config = dict(
    model='self-supervised image encoder',
    dataset='crops of objects in photos (Visual Genome)',
    train_examples=123503,
    image_size=32,
    crop_scale_min=0.3,
    horizontal_flip=True,
    color_jitter=0.6,
    method='moco_v3',
    arch='repvgg',
    norm='batchnorm',
    hidden_act='leaky_relu',
    depths=[2, 2, 2, 2],
    kernel_size=3,
    stem='deep',
    widths=[64, 112, 192, 336],
    projector_hidden=1024,
    projector_out=256,
    projector_hidden_layers=1,
    temperature=0.2,
    target_momentum=0.996,
    init='torch_default',
    optimizer='adamw',
    learning_rate=0.0014,
    beta1=0.95,
    beta2=0.999,
    eps=1e-08,
    max_steps=13800,
    batch_size=256,
    epochs=28.6,
    lr_schedule='cosine',
    final_lr_fraction=0,
    warmup_steps=690,
    weight_decay=0.0,
)
Rows from block 5, named by matrix and row number. Each number is 128 + 24 x the weight over its row's rms, rounded and kept within 0 to 255. All counts start at 0. Numbers have three digits each.
# c3: 3x3 conv (model.blocks.5.c3.weight, 192x192x3x3), inputs 72-83, a 3x3 kernel for each
c3.27:129161163116130151098122138138124136130126157139136143104089127119105101115101118115100130143110122149142131136159145128137132122139136136129113128119131128123117115113173115116168114116178106137134082143135082121128118137123118146097119122106141120083145133100142144095082128164095129162101127139148142139160151114137140124
c3.28:117112112151101122147129126137122089170107123156111121122087093127094102106108129133127151138120158103155163116156152109155151124159144125140125120100101105077089134123124116115128104115104117083094119132110125118108098118121112125108119091138141111112131113106132176164133146128162120133155155160124113149118071083115112114
c3.29:156141173131112133151131156166151149139089137099104113145107131125145132147140144128118094122108089137128100143152149121144096149136154158159150151118145151151147150124101141118092145099095130135138139105120156144140184151122153135117153131126119145135135148180107165138147113124157111104193126146128116109108105117124140148
c3.30:117077093151108084148144110154174181124139127114150134124092090137121140136162158145145144121155175128172183110096067117115104103100113106111104106139119112127126139118108137117136155127141135149148152120142121131120101090123130150128117121149132158139175190136142125129105111111146116122124137141112139107121092104117122106
c3.31:113130135111109126084112100149102148185078134176087127138116112151116126137137150137110143162128149130131113104122084112152157111173133117106145130104125118113130156148127150132122107128117109101125136122145157090113125113129104140143093121144122155126145085116169103125082107090114127114087145120153127150126115115113114113
c3.32:122122149128129140126120114125102094117106074140098068122096131167097156125094121140136133115126137098102122130144112128119098120162122140119106113116129156143141074086078081117083064116098093129120096122108100131106103115127124134150142146157124118130156142144111127113087080106118117146097110094167156177140106129148107136
c3.33:130139109133111103113113079103106105105115136128106102151142128114126113113099086117129133152132148121114122116090099124116132148089116110122117146152124166144143128131114143135151120132125081102156087085099114120112131121144131102117114103116141159151124130156096113123135112103097104098111109092142132144102089103100093081
c3.34:138125153134111152113121149152165170125166133150153131124126106152121125111105119070103101108129103125130103125120126110128129119120117141133126134150130132138114123117110135123122124115110119120161129127179144145128151133166112093122103105130130180156124127145172193177101121149129112145059065108118145134099119129114118116
c3.35:111116117116117126126156155138121104114123081115117084121144166121176133113149131141132081149121025172085030128128102126110081093091104137147109138151109151137124114122131110150108125150130132111127113090095114142123159130109127108111129098125144121171133115164129134131114090138105169136112106149110121130129108166119095151
c3.36:152141152153175169131125126136120116145096087166128121172177181191167200141114150151151147177139092149121092115068101091071080091056071126100136100112125168158161125155140125136131112126123144130139158156148136131126100077107069098127116106125126123122147147124122101092151148193147114164114095129131133127140127125115124116
c3.37:081073081098125099135140135100104077112130080122114130128126098112116067121089089147152150154168157139107132106116113148160168124149114150133112141156129133123130107081097133134126155165179136149141137155161155200180117088090105108112103115145172169171182138167133139126111113090105134113128141141110106114135124163136107124
c3.38:110090115109107112136136147135128140136129143162109159110074107099097150117127162122116144124113145097076127101092087113136129107134109131138143136130148117118136111111112138110125154157158072086072082089096098081111080099153113130161122125145121093097102094082082060044119127104141126153144148182146121145117150144167140146
c3.39:112138108109145123094106100123112130147125137159124134147118131156132117110096103126125098151134105111093103178137144149129169139132150126108145110110115126125105122113110120133138103136114132127128157128143138125097058085077084131076118118140107149132133155150103107132099129108134127112116096110122083104101119154095080115
c3.40:134131130125113136167152129138120126131122132148117148111130120116145105118124118122120101136119116113116126128118128125132096122131105134103118136137106122109124134124135130134162154150141106090092107117130106100099177133133156066101165121149070082092125102144144172146114096126110098119126105124134135111138113153169160161
c3.41:142127149128122137115113140124134150161143188148153155178159161106168138126086118085108091097114113085075116121125161129123116147153137111124124137122126101099118141118138103134115092111107155150164131136137149190163169148147151126151127103122134114154210174190168172159156145175087120123069066136113099100151110123155136148
c3.42:143135110098122149101145146138131138129140168124152178127084123091103156115143124085119161090138157126178122136120091151088093130137107129107105111133135105160170137131149140133137125139116127135138104115136123109146144129127160130121161124102111116167126132124120128170125088116111130131136155147155142102126118127103110114
c3.43:141145160139148161151137142095077093170147151125114135113160151109152121115095126126124127159148148123113149140146153153111155130174141116094105121114124102080110142151172126137149116117133142109088110121101112143141099099126133138133123115159105127116122119122123120131116140138098153125131128134111135114131139124144153135
c3.44:146149146107128148131118131141099113139112088128112093122115132114088154130117108103147147119112159111126133126119118129136114130120086149111090148106053154114084110131150073105162095092133161133118161162120123097137165128104146125070143167111120116107123090114125088079152136142128144155149135128140134091131129072132132124
c3.45:131123136125121155123139140112122122121137129125139123106149107081118111104111126117133112124136082122164149168142133144139089137129099157158147154163162148152138107077090105107104124125151153137128120104078099115086143151145153150121128126130125090149104128114109090134109146122111142122120177167139147126104144137124129151
c3.46:128149132131126123135153147085126094115131107113132134142118124111112100134132124127138139129137158121125128139113120100105109125110121087096107105127113147135148111096123105093144112109132084077073149120140112129118153130125141111116190163152119168080150145153160178125133121149088091126138135163099113074152113140122130086
c3.47:165170173151141131127103141133149147112120163106114131125106103094095069090058063120104137090115141132174166131117110109084073121117113119129114101146131116152132171152144157124125159110126170138147092130121126146145110113130108132129082111112136154148181143143089127145140143119174123097147101118131129128103112127130117137
c3.48:141153169126147141138128125125111114124111090128106102133150159123132121108111119143135111121128106088042075133084079126103079139111106100103121132117126148153159166166176138127148117102123086079079092119084080087084124111161134120149193177187113128108101117106114124114154161172122136140136119128079083088119094109134131134
c3.49:124133109142121106127135117119124220113143220140143180136187124172142111139179091131123137133129127129137106125121091143138083132125103115119143113112161109100140119144123128134125143144107107097124105137136086092130129106111117095127123133139139133154120096130092108147143178078152163056130185090123129130145133124111114152
c3.50:089084096152124106154132130131145115111137121101115097116098115130130146121147139120126119117120118093097126113107072120123115105093119129143118135109121137157140126103113141129120131127105103125095094156134083121091153103115116101164138143151136155113115125117140158162106081086106108127121096120102146136152142145141157139
c3.51:158143127158138157116106150103096090112146132092135121157186142132142121117059089104143130132136116093094080126139123091108101130168143111103100121136114136177143133114132147143130123114116113115113102110114079095097157122156133105163157159176158146172076093115162118176161163152140135167130097131127148105132145130146152134
c3.52:129146141108136151091126169153132128137128119138094091138116132107122099133072090142127138138131087164147082147140116139109118076072143132114122133092111129107104122118156132131157145162151157148107170127131159176154133116080120097102129098109132133137132139116126096101127141147136141165129147161150132105161136127107108152
c3.53:146169178142111141139150130121120128121137123106111110137160138140119101118104093116132146104143163122151167114117116108128108093099114113090111103099100125138125145140133145119120117113133132116126111140116074100100110132179119113139119096126127136126144135124150127128164186161174135149137124129129164138097081122125123129
c3.54:141110139153141142174157177128118117133130095133127127165139167132130131115106128142123127084128104082084112102118112134120127117121109146135140141105130115095105134140137112116135130127172119126097124120093131144126116084109135106111163148149127138108117123104093096088139131144121127136155136172098101097108105108117105114
c3.55:135112146135113130165158160107136148068127181120123138121158141145111107137132135115124131126129153114131148119123114141121083110104119096098101081116154106114126147145107139134090137118124133121098115134122106116118147139123138103115123105095152131144134129111135118131152128142175137113149151155104122140097136147135126112
c3.56:134137117157121103140138129127111118141131103140124103132117122169124087157139105146130098143140051160110072126121116117127151125141143116142146096150160108139164169124111148123090169122089126116113138113118126114098086142138081141160082140160143138128181109057139111053142126119176130112134134121148127113153119092134120118
c3.57:118131136140120139153139157091081120124118134116131128091113103113109108113083104155141146144142147164161155153124120110085088170171177162142156141127147106076091137129123122116133145149177132103116122088116175207205151148146149152115080087076148164161143162144097131090116123113138133140139141145108109104110143116148171159
c3.58:121095092135127134105129120134132110139135124131151124107097114135141124136182154114127131139139112219255185134143135132128126113113122111108113123117124130111123116114118142140133153167158104107097104093120113116108150169161129145137097066112155082126094087101119124132140135139121153156143180164120078094114082086119137108
c3.59:143142152121116161141111148121135154114136135120126123134111126151097116132115130148145160151139176169170200112088091122123115110114084107102110108119106132110102143140128141143152150142153115126130102147102091089085151120139152075103130093097151116132144121135116116147141128142144110140133112156151163149122096129159126155
c3.60:094102117115139153138154164120131056153175103135115123115112112156138134140099139146125126155144130137124150147164136106115097106131153102114075153166152119116119113125096165172141134142136156153082137121096146140103023128109119152147115127152101162136119131162148141140117107133118138167123122121115135114161126133119126136
c3.61:115127157101114153093112113137131109145090077145127117101145101083122081098119093153123095119126088142139130105129098077124133093130122120111112119108109129127141129131133138142161128144152108151126106138089130105098134136122143164142130146151125116141126115114142119103113128109099152148105111118125120136103132156096107145
c3.62:152131108151120110147125127143137156109135147136158166176139180154125199182181185130137167128130159146195193112105137121127140125106104118116137133145130126138146143138120146158128129140115128104150125115119083062088087109096102107102092126122126158137131110131128119130153140122162100116134135125162171174152137158141155148
c3.63:162138157141112132135116130145115128120109095125147102144106112118103084122059074120125115096135106144140126123093108122110133106128112102091110093094130143165146143145117137137108095099104130122160091129131082101113163154169127126164158160161137119089165128128148121116147127158176140163141102148171152139103108082173168166
c3.64:109099116135131120157159151078086087108111137136128164130100099120117126107106128120104109134123170132158185129116120138138155120147126109108114126129114098071110103108101137141138155145168112090111130132134140162153166132153147123146107091119113094108140123131140155137124127134116124147102136129088061079121092132138145127
c3.65:124142127127146156143136161133138125117131102144148106142142163158141149161136161135139098141149128146148132174159157144111118154157132110100115085079090127106130127118116127128141117121117118122131135157167125136144096089109077072085121104094137179148139136145153193154133124142149124150150155147137145110114142151140128133
c3.66:148143179121147148148134128114131148106107114091085099135115103109092120131124125109126160086088201101106200081084116096129127110115099108119112148123122137123120154130139139115141146120135110115151068114102100096093101113075139135089154169131140144120136121133091062072107110109129139099165173128142154154075097107111092094
c3.67:118121151126114113088101090170164176157156162138132114130121130125136100135117122126123114086128104166175126111104109102088091082097120120122108158153149134137146108108106092110094113110094095112096099101099126103115159128139145123148113095096155152170147125156155146153135114139103130113100097105133098137124118112149115114
c3.68:154128160115108129133104141135161150122129133116138129126106137127145136119110140107126140145151111132105125135153166086090105133118132102090091093120098115114116139140155145141152115101117132119117139106122143153149161160145161142156173126148104091100106129138149123131148151169132149174132120155128108116118080128165145133
c3.69:120124121141133138152165168073101081081114101103113125128128132120135138101117112150123119147116128155127141089120104134157142107122105113130122135170123112116098084101106121151141106114100107115093131146117100109106093091116142126129176140173126117122135089147171165172124133115116154117121117113133109124129105165103102118
c3.70:165150161140138133131109141144171147147112138123114106147135135151157131135119135126129116127115108106067112108102080134142098122135109132120134145125129145164137143147147120119127084069104114138138162155180143153144130078139113065122172161143108121091123164102114087092170135150144130157126105137121165156132125135119123115
c3.71:128134101127123106139122109106140119104107136110106147101103109109088101128120129136149171140136209149165219099112120105147130128141140106093100138140143124130120153146166141123162129120154116115134091119119136102123092102076115144075112138084143144124152143159119115102088116105121123102115128109142141133129097110152130119
c3.72:127114136119051118160144155124116133098109107125132124136122126117100124124109121096104090118127091104109134106102108136137128119135133136129127124126116117123091110100107129117112133144132140137123152170130130150131200147203135042121180118179127117122119103118158118138154127153130111150141139148141119128113105114114116129
c3.73:133123141107110133120120131136145182136081169134105144117120120096137161095127112121130173151149174140135128098129103097132098108128128129144134142141144163152143090109115101120125107099129139149152110138134125126139157145102159141083162111093125129097091116161118114120106108121103132098122116106134166147138148121129123114
c3.74:096065099115125113103147120138174173139132156163161172111088134118090183124166184133125156116143145111150142096097099101156144085124111094097119115083138095117137139120132164122123133117126106172136098140136082057094121077111112112113111105107132142142133151129136139141100121129120106153125147147119113130115132157094151137
c3.75:098106094116117129099109102153146107097091113131160149098110106124097135126149122132117123124089161155210241082079088112105087087082077134131115129136102149135135123134141142143161137145159133124132124142119136101139117111090147131127113096109127105134155148156156172162119140125156125134135107133120137121129102098138146097
c3.76:167161144157165145179128146109116101145138138127116126137141155103140134110136145136131125136158129111105130133148139113093099091136113167151134150153132143144139109114146118110154115130172148127119138116118140166137128122079162162111136115090108114146094107082069122089109120108103159136115147134156175149139140123137110086
c3.77:154149199133117173148128164132146134123135147141145140143081104111116105098078115147105123139145128127152110121144133097063083095079117139140123124107118139141136162141157133131146132110147157124104142114100187183139156153114169136122160125131112114127113119097141120130140114143149145139137092153120119127138153110133147123
c3.78:131135144146138153114125109137137100114098071136127102136112119111119108103106089125116131128128151105153146137130105135117104135128148114126128116109092141118119129137145159136169125135160135110148116128104116103108193163232169137201186168227136141128118106098155149183130113133127129142117109118118114134086116117120100146
c3.79:134103113131106135127132133111102095114141107119119115113130134118134142127152117116128125131116097108090069140156162133152119151164147164142129129144126132108123115100114129135130145143152115130109091058101122176133148154151150121137171102140128146153135145124133178171124115153149124157123118117100123098129150151134134133
c3.80:111102093132106101152120100122125106128151129129126126129092126136115119125121127146149152145147173135146158107122129117129127121113130096107109102123123096123107137108067115093054117094047109085044137102100115126109145122122134061089141106087110126103127133128152137146160129123159128102142119088102103106122095139154150165
c3.81:135140152131132125130116147156170164129118122104097117104119101124132130129126125163121114129109137119120119111152120146150163088080094117107118137099113126141115112107136127139150131143162102124112131160162118112146158113150131107137168161149129188099124099144156159168114114145141133138156141167107143110148147165083089090
c3.82:121113126121120144127135146146141160141123173157135129120107158142095149164145139111118121123135098155129096101087084113109101103081108141127146123127155125122129119122092136129103133133099094104105092126122109109115154124120117120131148126133109094092115092102100091120121132118152089142143162157116140134137121137114097119
c3.83:110083123134115117160113137123126117158135105138126124104086101110100083123097086120130120127145134125140147110119113148175164119141109133124107136134128111115091140168133084106100121126148095116103090125149122120123157120133144128162160111150136131137167158179134134130109102154078101107167133129075107090116080159139154141
c3.84:134135115114101121131111086134168114101124090107104094149139155156135125106124111110140134085120121069083110109077085118117109134165145141138141138145176142145163131137118133139107086103087124135136092158139124159171139141200152112195170137219122125105121126113117139121109119126132109133087102079117140143114101116140143154
c3.85:118110129120115135073106135135175135126134112140140117127120129115097128127075087119126147107097099148127097154167111137126083111088108091126095131112112128140128130117150125138142143150131142158115118131114131120135049107076068131113090135092108122091136125107137140121108101125115129143116109128129133125131132113100107118
c3.86:137127131140103078145109098126139120127150138118128110149151148135146125136128143107140100095123128105121113120124124140157120137128117128130115096111126126136136099109096116107088118087095121118127120139141106129099135133148141105119120109096163154124132128138175192153162129161158122109137097118114121102134107122098125089
c3.87:127130148148119136133130114124140117099108104095092094147123142148161133118120114132124129138144146126126130154143122145128084151135106130119110125124098125094095128125145120118119093106092101101097149130150139124116165126149151102113168117125143147161128126107138170161124114126120116095120083100122143102086101088109109111
c3.88:127133139122131152116109116126138120097105099115085087108123116080140106081102090142140116148139112161147134081086096120131136104100129136121118129124111148123131124124108145129141132119116156148133141102101115086091078079143096101115095103130117132126124130137107091113076108113082143122097135144157129125126131137163146137
c3.89:162141125130116125140128137098143125146154150101122102154148152113126122135137145107132116112130122077092108135124127114108111126121110136123133135138115131120138126096105123106110133115132101098088092130099090102106169122175134058143150125154113133134102114119128149127150128163125079098161103146105129106119119113103112101
c3.90:172143152127135155150102150139158160120115118101093101136133140155149145127084113147122140137102096083057051136152126145133144124115126147127147126107143139132136128130137118113112113110113132154142120152168107086143135102127133145147163158187111134100110120109096141121150143153145134138156146169115144108122161122085087085
c3.91:148109121155128139147146127111121125122120111133135144083086080102097106115094096095162156105136098091091084094069074116093085090099072120133126163142152136144132084088115136141151148159151090110086109089095126117100187158165132132173133109155118117134124123130130133143147129146174161177135129130119108090120123101145152124
c3.92:137171152104133133102130140169138083153139080159138113133178169117163160125172182138124085130126099162132124101113126092112128094135123125115099118124088128108083149139155135131153143151139130156123109156145125096085127153145129145133144155171134116158151127119167115111106173177093159176104176183127122095099110127116106134
c3.93:169169189131110151149100134125136117120132111114102101187144166161126126159117117113115100136119097130107097133123122126049085130114122101117118123110113107099100123146135153152158125120123112107126134120131136139141138129162108115161127103142137114142099104120169199181162114152142106140120090128146138138126108108150107161
c3.94:145149173149152171168147168129122116119139132118100117121131150134118131122096133134117110143112080099067110105138101119102133120124116125109106105108104089041079146143121127140134140149149090118087110114097113140117147122125140153162167157181136118127096117093095130105136144154143162169161160173103115119113159129117126124
c3.95:127112133106116143108094141128141154104122143103101112129110153125133141143138137127140138154145127133107048108126111163123091137093085109132137130129123127131138124135146101132106103126130125141126116133149111135151133112138138111110164112116165141143111156131102124150141109113128122121126075125091103139122139143149113125
c3.96:143141161106150168143139145133151145112120117105108091131119144119143119134122114113111094079110060095055027122125130112111108091118127102120114108126102090106106140130144152130147119105123108126126146155145143175133152155143158168164169177166124146179097116131149139143103097119103137138123107137119100111124130136111134143
c3.97:132154110088139153115162162131102122151129104130136111105156148096091114126085102098147104124098025140083071139108102098081066098099078130105131131147126120161124125104108130145112142153139127143125119096134119088131149134180136126166148106152145166159139140140170161199115146120095104146107121121112113136131102149138137142
c3.98:124123149119103139123132140135152146139121131118134128136109127103091126079105120128146160143151176123146181096141110125175143126143108120121105127076095111114078096085109127106116116117124099132118162132131099081068170126172146119179164119139154126133100125102187142144135109134138137149132134126132144153134101125122102113
c3.99:161164160143133173128132156127129143121130124133136133121114126128111149110137127126126120147133123147163143141117121096121098118122123151137138154136137142120129144121133133079147141123156116087094094117087154214159150135106145166109136117075108127138143152104092120082149134153146146166147164164102126102110126089171130182
c3.100:131139138130137135125118155140132122143142131153149139121124116116110115118109120101136069119089059122092153127096132134141146116173125165145155129141152139134144117116083114108086107100096129116094135158116123122118099088177081109150128094154124125121096100082085115093133131134145156153124136134133105100121093105112131113
c3.101:119098106135127116118105108086113123112113074118112114117125119109112097117107105120123109097123104103136141113097107129090096124133113089075096116115065124140143105112106112113147123130101151125152136133107131124158099087093099105101134115141144133122139130123107099137140123078125137127120122083096080058127137101116110135
c3.102:144112151136103128132172130141131131098116135116127128131121114115089132122156117123115122085118154141194121111085109141115120134090102142137126121128096114082125131124151104093115145145164126122095090120108092125122155130131140120096108081103158154138156128138123129153147144148127140133150196157121106093118093074104133096
c3.103:150161132120146139111143156119130111108127074065115084079116138075092130095106112077131112098101101110101112115113119111130141108109106118116124130134111089133117090076091102081089097099097111120111087116093072090073185158205170129152175148142146138145105109088172134122096131144083116134124122126128119098110118080116126096
c3.104:164109098135102091086094086096089131092114126119152155135151121133107108128132133111142156076124122142193163100092089121124118127091110094122133103141158097156144173154137148127106150121123138156179125173162110114118096117115102136120095098119124134112184128117157086131146138128134102107101105095142118114122103120140123159
c3.105:136145159123123163146123154107106125091118122115123135133129117114119130126116126113127108112119096132130125107120105103105091122106125123127125132123116126141146130139143123143150132152156141151133147129122137152127159131100145125104122091088137126141107108091136113124171128159152142142130140146088075084137107111127091105
c3.106:124118145123131159141126146106135117117130127100118109130141139125144167128121138108140096125135076128076088094138116073117115085128109138151128125130124103101096108085104131080089129100129118128078116128115128187130148167151166179149147130131121103135116152113126165153156145164151140183150148162080115079107120141114146103
c3.107:127118113115113077109113094124143151124132144146154165121105120116098141132136115154151159147138178163201190112137109123141132114120119114117127127128158138159142112110127125122136118124140124148115126109155108092121107092087104125085102103089129132109128133122113136139125109110130114066119099090137152136147089128131128114
c3.108:164136111155122088180145119100105105106123112110112107132128123138129107146134136109137111142130114120140124130128143123121150117121138103118123100148131123143128134115058143153075129124087138125121134143119109120128204147094192087073203131091126122099128114145137145122161103067142112066147111094127120123112127184125144163
c3.109:103141119123127135144131157109097125113119113126107117113152124130132114120111142149134131131125155130150174149132120142129107112067113160122105137158113118124120083097095130121125114149122127129122146118109135154132095068113106111129129113155091123122132128143124117135114140107119141152113129133121145135162134109122091118
c3.110:129133113125112119123132102160133117083103073110112087136111105132127114124117080112120063073103066116129084162136106142141113127146105157171166137136148138120121093084044120109088133134122110108117115110130129141145178156131139127095185160118143150160145129123165193159110105089124096100133111098124145125126130122125162122
c3.111:133146171116131175142152159141137131120118098120094120137146139133104121139141140126116109151106090107071090142098121116072087134122104113114120125116121135106134129142116138141137127147136121125136078086077078058084149143183152136172184171178134145143143138149108131113120080126118109142122129112121115131117119161136121166
c3.112:114136128079106117109115116119140103118134073126134084118131109133119086160143123140145156146140111148144151158153164167146174142150153133137136093118118112120108123130111116120127107119105163135129135122126089103094061094103079117093087080101136144141123104119101138142102104079101128096108117110186172160135128129121094121
c3.113:135105099143133127171162158131131141122154162136135160105123119107105130112112129096114117144132146155168157125135138131164155137147137129124125128141143106113096106144146147150141141144126140099123197146158129122131114116082118124072135123135096107088116086136143163148105108087104111094098112114153141139165103188163130141
c3.114:136120141111116119157141153107126137115115115090092091129149126101099057125124113104144115134136116079082097141136128153130149136153143140121131128125129102087107140138146126121114133132148153170160119133132096130117151142156137102119115090114175155162129139122107107124154119124101108087146154171080093090150145166150168166
c3.115:131115135122152140114109135116111123106144108103121121111102127126146124114106137134127096116108019067026016103124100115124120138140124135146146113119119123101125121126129124139128104109105129149144117115138139175155121119133146134157152133167116115138087110102139164140124118144135142161122121147110123113094144138135152136
c3.116:110130113129137140128142131119156130124147142151172160142130114140127111146130118151149119135124127181204151156145151108103098099124124145147141141129149134148144111113131123131122133133146177182146115094091066089105106134110134148125102119103082065066077086087085106095124130148128148151122144141109081091132119133153168128
c3.117:117111106129141144152162155112100096095097059121120096111141105151138138144151135131129087128131118116117124139149163149086102100087096146128157131145130126121131106095085120130106096111104114140150159102126089118084123101137086095111137101159115110105121117124124138126116123098137132141119146118139145119112122114130141133
c3.118:122101110153124130155124130105086065131138143173190190154144161136136161104074102130123126124112123128160154165168149142151114109108106127125130122137117131121126122124128121119145104104109116111113108121093132171156154139133134125124115087119148141157109149130154166143152164165155139151079061079133123111116080091142133127
c3.119:130106101126112111150108100121090118148116106147115146145140143126117120127097120097129132103117142137119145143153135139130118148124084112134137133123144120138147136097079145125080190169125137115088188145097184167139171151102171106100158140114127153173131138132098127131160117088143108089138114088125137129097116137136147138
c3.120:161137143128134133161165147110109110131138125145163150169161170161153146134142110110141122158126127139190141158137133128131091130106113130148142152138145142147137121122109123123083111102093095082065150091111127128115162144106161149111148133122101117114074107066162146175162160152136149117083098072109108127113118141112134125
c3.121:124099140110074101103083105112123107097113108113130104125107095110105081102106098143127145114147164123149155153142153149106134154139164092091103117116119126150128162152151150132137121095115105121131118131124148142107159145173139116186165135137139156132105115098164177170175143155143102121093057094094078107086107071114122116
c3.122:114126169093101136141132126163157160141121139131114118125084062080101042080081059140116137115118137115118135138149132132122103151136137137128130148125122133114118160140168149126175162138162113127142108108130143175176117099088151132112175157141140143121133141109125139126089059087112102091121099121113145125107132083122106098
c3.123:113115127114131111100141152103118101119109144116132158105117129111112110101120116149152159133141140114097104127115129154161137132128147066096125102107140108121114074104104081117105089092102133171106132157141106128112090106200092093171085115184132154148115147131136166161111119146088116130113114139139126106142133092125131116
c3.124:161143197180149196197177165132159160121139122136127137157142166170151146142109157135127127152162146123104118114117092129108094101091099098124097110108097111099080151102110132114124125117121082068091114105076102111082130116107160136104146110115133116090090098074132128127184133170173160157140149126125111130102081107143111112
c3.125:174168169130139155089100137128124135127123117100096079145148136132132122116109117105103084084103087099081063103105105098081079125107118114118113132143129122130125149139126129143131099127109135148152116157138124134134153123145104081093111056072138145152153139136132148121153134134136116140131082122109135122133125152110088117
c3.126:151161159108105129117097146124123109155168169118152138148162151107142113102122131134138135125133129134163137125133139082089109111106133090077088124128108133151139164166172128131120110099109140133121138131130144126142163178190150128146133092094099089120123123136145151173180171180114115130090089114081075084097083088161164143
c3.127:134126180116098135110112136142170149117122092104099070159100097164137112162147120116084067089098057115084062126102081131071091110134100128104116132105100131113118124117107138138116109115124117127132127115113122134115136133172105099170136144182119117123136119128124156138134076130150149152134125162162131142139110112155123155
c3.128:125136103151130126150127113085104124097113154096120116127135130128104116147116082104144151110132140116159144140106117159126096114096109102123099102127122101113120129125113111125134137131133203155111166125130131122122129144152143136116107112112124159141166175158156162179138147121139112108150107102135159125154104144133125129
c3.129:115103115137130160140162169139124128144147132133162111143138134165125135139157142133146083130155107127178112136120124122116093079119108113115125120126084117151111128139136144137136126164154123112137135107112133100106136120173130126160126109148156129133110135109138134156143136161162151183137151189132115103084124104103104121
c3.130:132114148164142126152156126137132143098123120126136141152145133158092132165117148155113164146139194129128149132125109137123129131118109106112117119146126134144131149148132148132136141125123134116155098100119089077085087093103092155130086147142140160119154107105074045057128130114162143128145159130119137109111075085122080082
c3.131:119091095131110113147142125144125137107083059150146154126135147143132165114142141114116153136109127112101123101087097124118117113122099138114111110111100128111105112100096106129130116108130108103115123129114105105118140124120141108086154126126146165140126138145127146109132141136122120137120110116101113128133132153138153154
c3.132:145124120136136117130122132108141149133174156101129130155091123119097084141092118109085086105094077100095121134134134140125131119093119124118134099114126124146141120100101130109093128108103112123127132137150127128137144107188128105189170136166097132092108108131136157158136095137126129151180129147119133111133115105109115116
c3.133:151158202114111152148130151160165179120121110115113113109089101105107096112091113121111143120125124112088163132131108141105119127142113114119129123099126099114120160154156140135157137129154127111135110119101093091071093085087119105106132134117078083062065074031026044041147138116156151145130149142098133155052084078137097116
c3.134:137108123106098108113100127112143116159139126134137121138134129152163115139135125162152143146124143128098109134146119141135129117156159114129141111092164122139165140148130144110088113087109111150160115141173104094170113054111073099140120145152078130121127141115121170152122115130127138111144120120105127131092107147071098061
c3.135:120112139102101114148131138167176164095105108097083098112083082111099075108107101106096106128127132145140140139152145130106130123109092136166159110120144110070114115096094137134134147159160106128147128149165123172137163116158132114147158132168122126135143136138144154129099087097122135108122149127155158172143154161182153183
c3.136:116134088135154113147142136129097113144126156169166182152168166169108173154137152115174161115166170159177161083127113072143103090125102095119112085106113090131130124094104142116129142132130139166143145152140110101106131152168106129145125136160146132136112122113144117133150159153165131149141138137081122075116122127115149127
c3.137:150160147131149153083090106159155150126123136124113100137130130125128124142126119163151168127112120146108108148163174101110116148119139116106103124104118139132154146158161136128130111115120192178181085115101071081109046089061103126111076126094111110108111129109101134113106111103142138139143172164128131122147132138119120121
c3.138:121129101123107094113106136140129091165124077132148111156131096164127067152110112173156123123149113135125091142151110143134097095128084150119122118141124109155125154154145141140159148144156103116105153148093129115124116134158086120158096107161126136154160151098118136089117120135139147115137123146146144123151149121139119107
c3.139:151145135105117119090103131116097144121092142148111125136131165112098147096093107137125161123129141096097121098076102115117114104105106102078109125114114133140116161166171132130141098104120128127131132129155106096121125106094121111106139136100119130112138122142119116130135138170129123161115107129100113082121113090104104119
c3.140:151146134159150148140148123129094103119116111142144119178138187146118187134120141123120132119129117120148140089114083097144109097107133078051086089071080102106103132115120133145111120134124117102141122109134088065091101090148088120149123121150112138129139114107126127122145145184150115163143129123121114125128138123123129135
c3.141:155149164147130127127107130140169168104098120083084087122113141126130114114101106133147155109133146151119157145121111094114103126113124087100082085100084095115095138144134142140137115119139113096149099147148138132148177159144139117122132124127158155150145122153125133124128137130123139118130142132128125124121093125072071101
c3.142:140130132124111117133128119124119109087102064143129129106088109122123146073077094144133121144140107127112099139137117139137127144158130118131116122133106133122131129151156144145150101100123111092104088114076098136114157148151153118141162130153142122136125126125138147125124119137136132146077098101154149141110129129186201191
c3.143:140106138132126113145122128125134122152129170122131161101058068095081062099078081133116142117157163126156198133121112150132135105128127124131141135121141125141141140128143132126125136134142146128141131106114096122131129103118115123114129114130136114108129118120107117096157106121126111108130112148134118134154098134157129154
c3.144:126117129130106131101081103093115091119139131118164140142146130118123109118120100131144137109124109125143116104129133107112123099101120080092101090121116125154144145123148123115122125100100155147159122133127109114109105106131123090154146161174123123127136128158156150158149144163132130133111092124100123101118118103114123142
c3.145:117118107136112125118102122125134113112130129137177133112129124121112125106129144101131123108126126145176168128147139104134107078041083107123123112109139120159140098093113116117122143155147149174123125129112102111116137124142111123145117096113120114132082116101115109091128110123114106138144144156088124088108117081074086092
c3.146:150118148148110122129119142125151121170175161121135127167141138127129117122116127144117083133144136131138124159149163141120130149123118101097106090113100126127136147131122130119105146127129085094093114136124080095116142136159134105148196163172129143102126150148140198141178119166140110136176103161098110104137152156116115104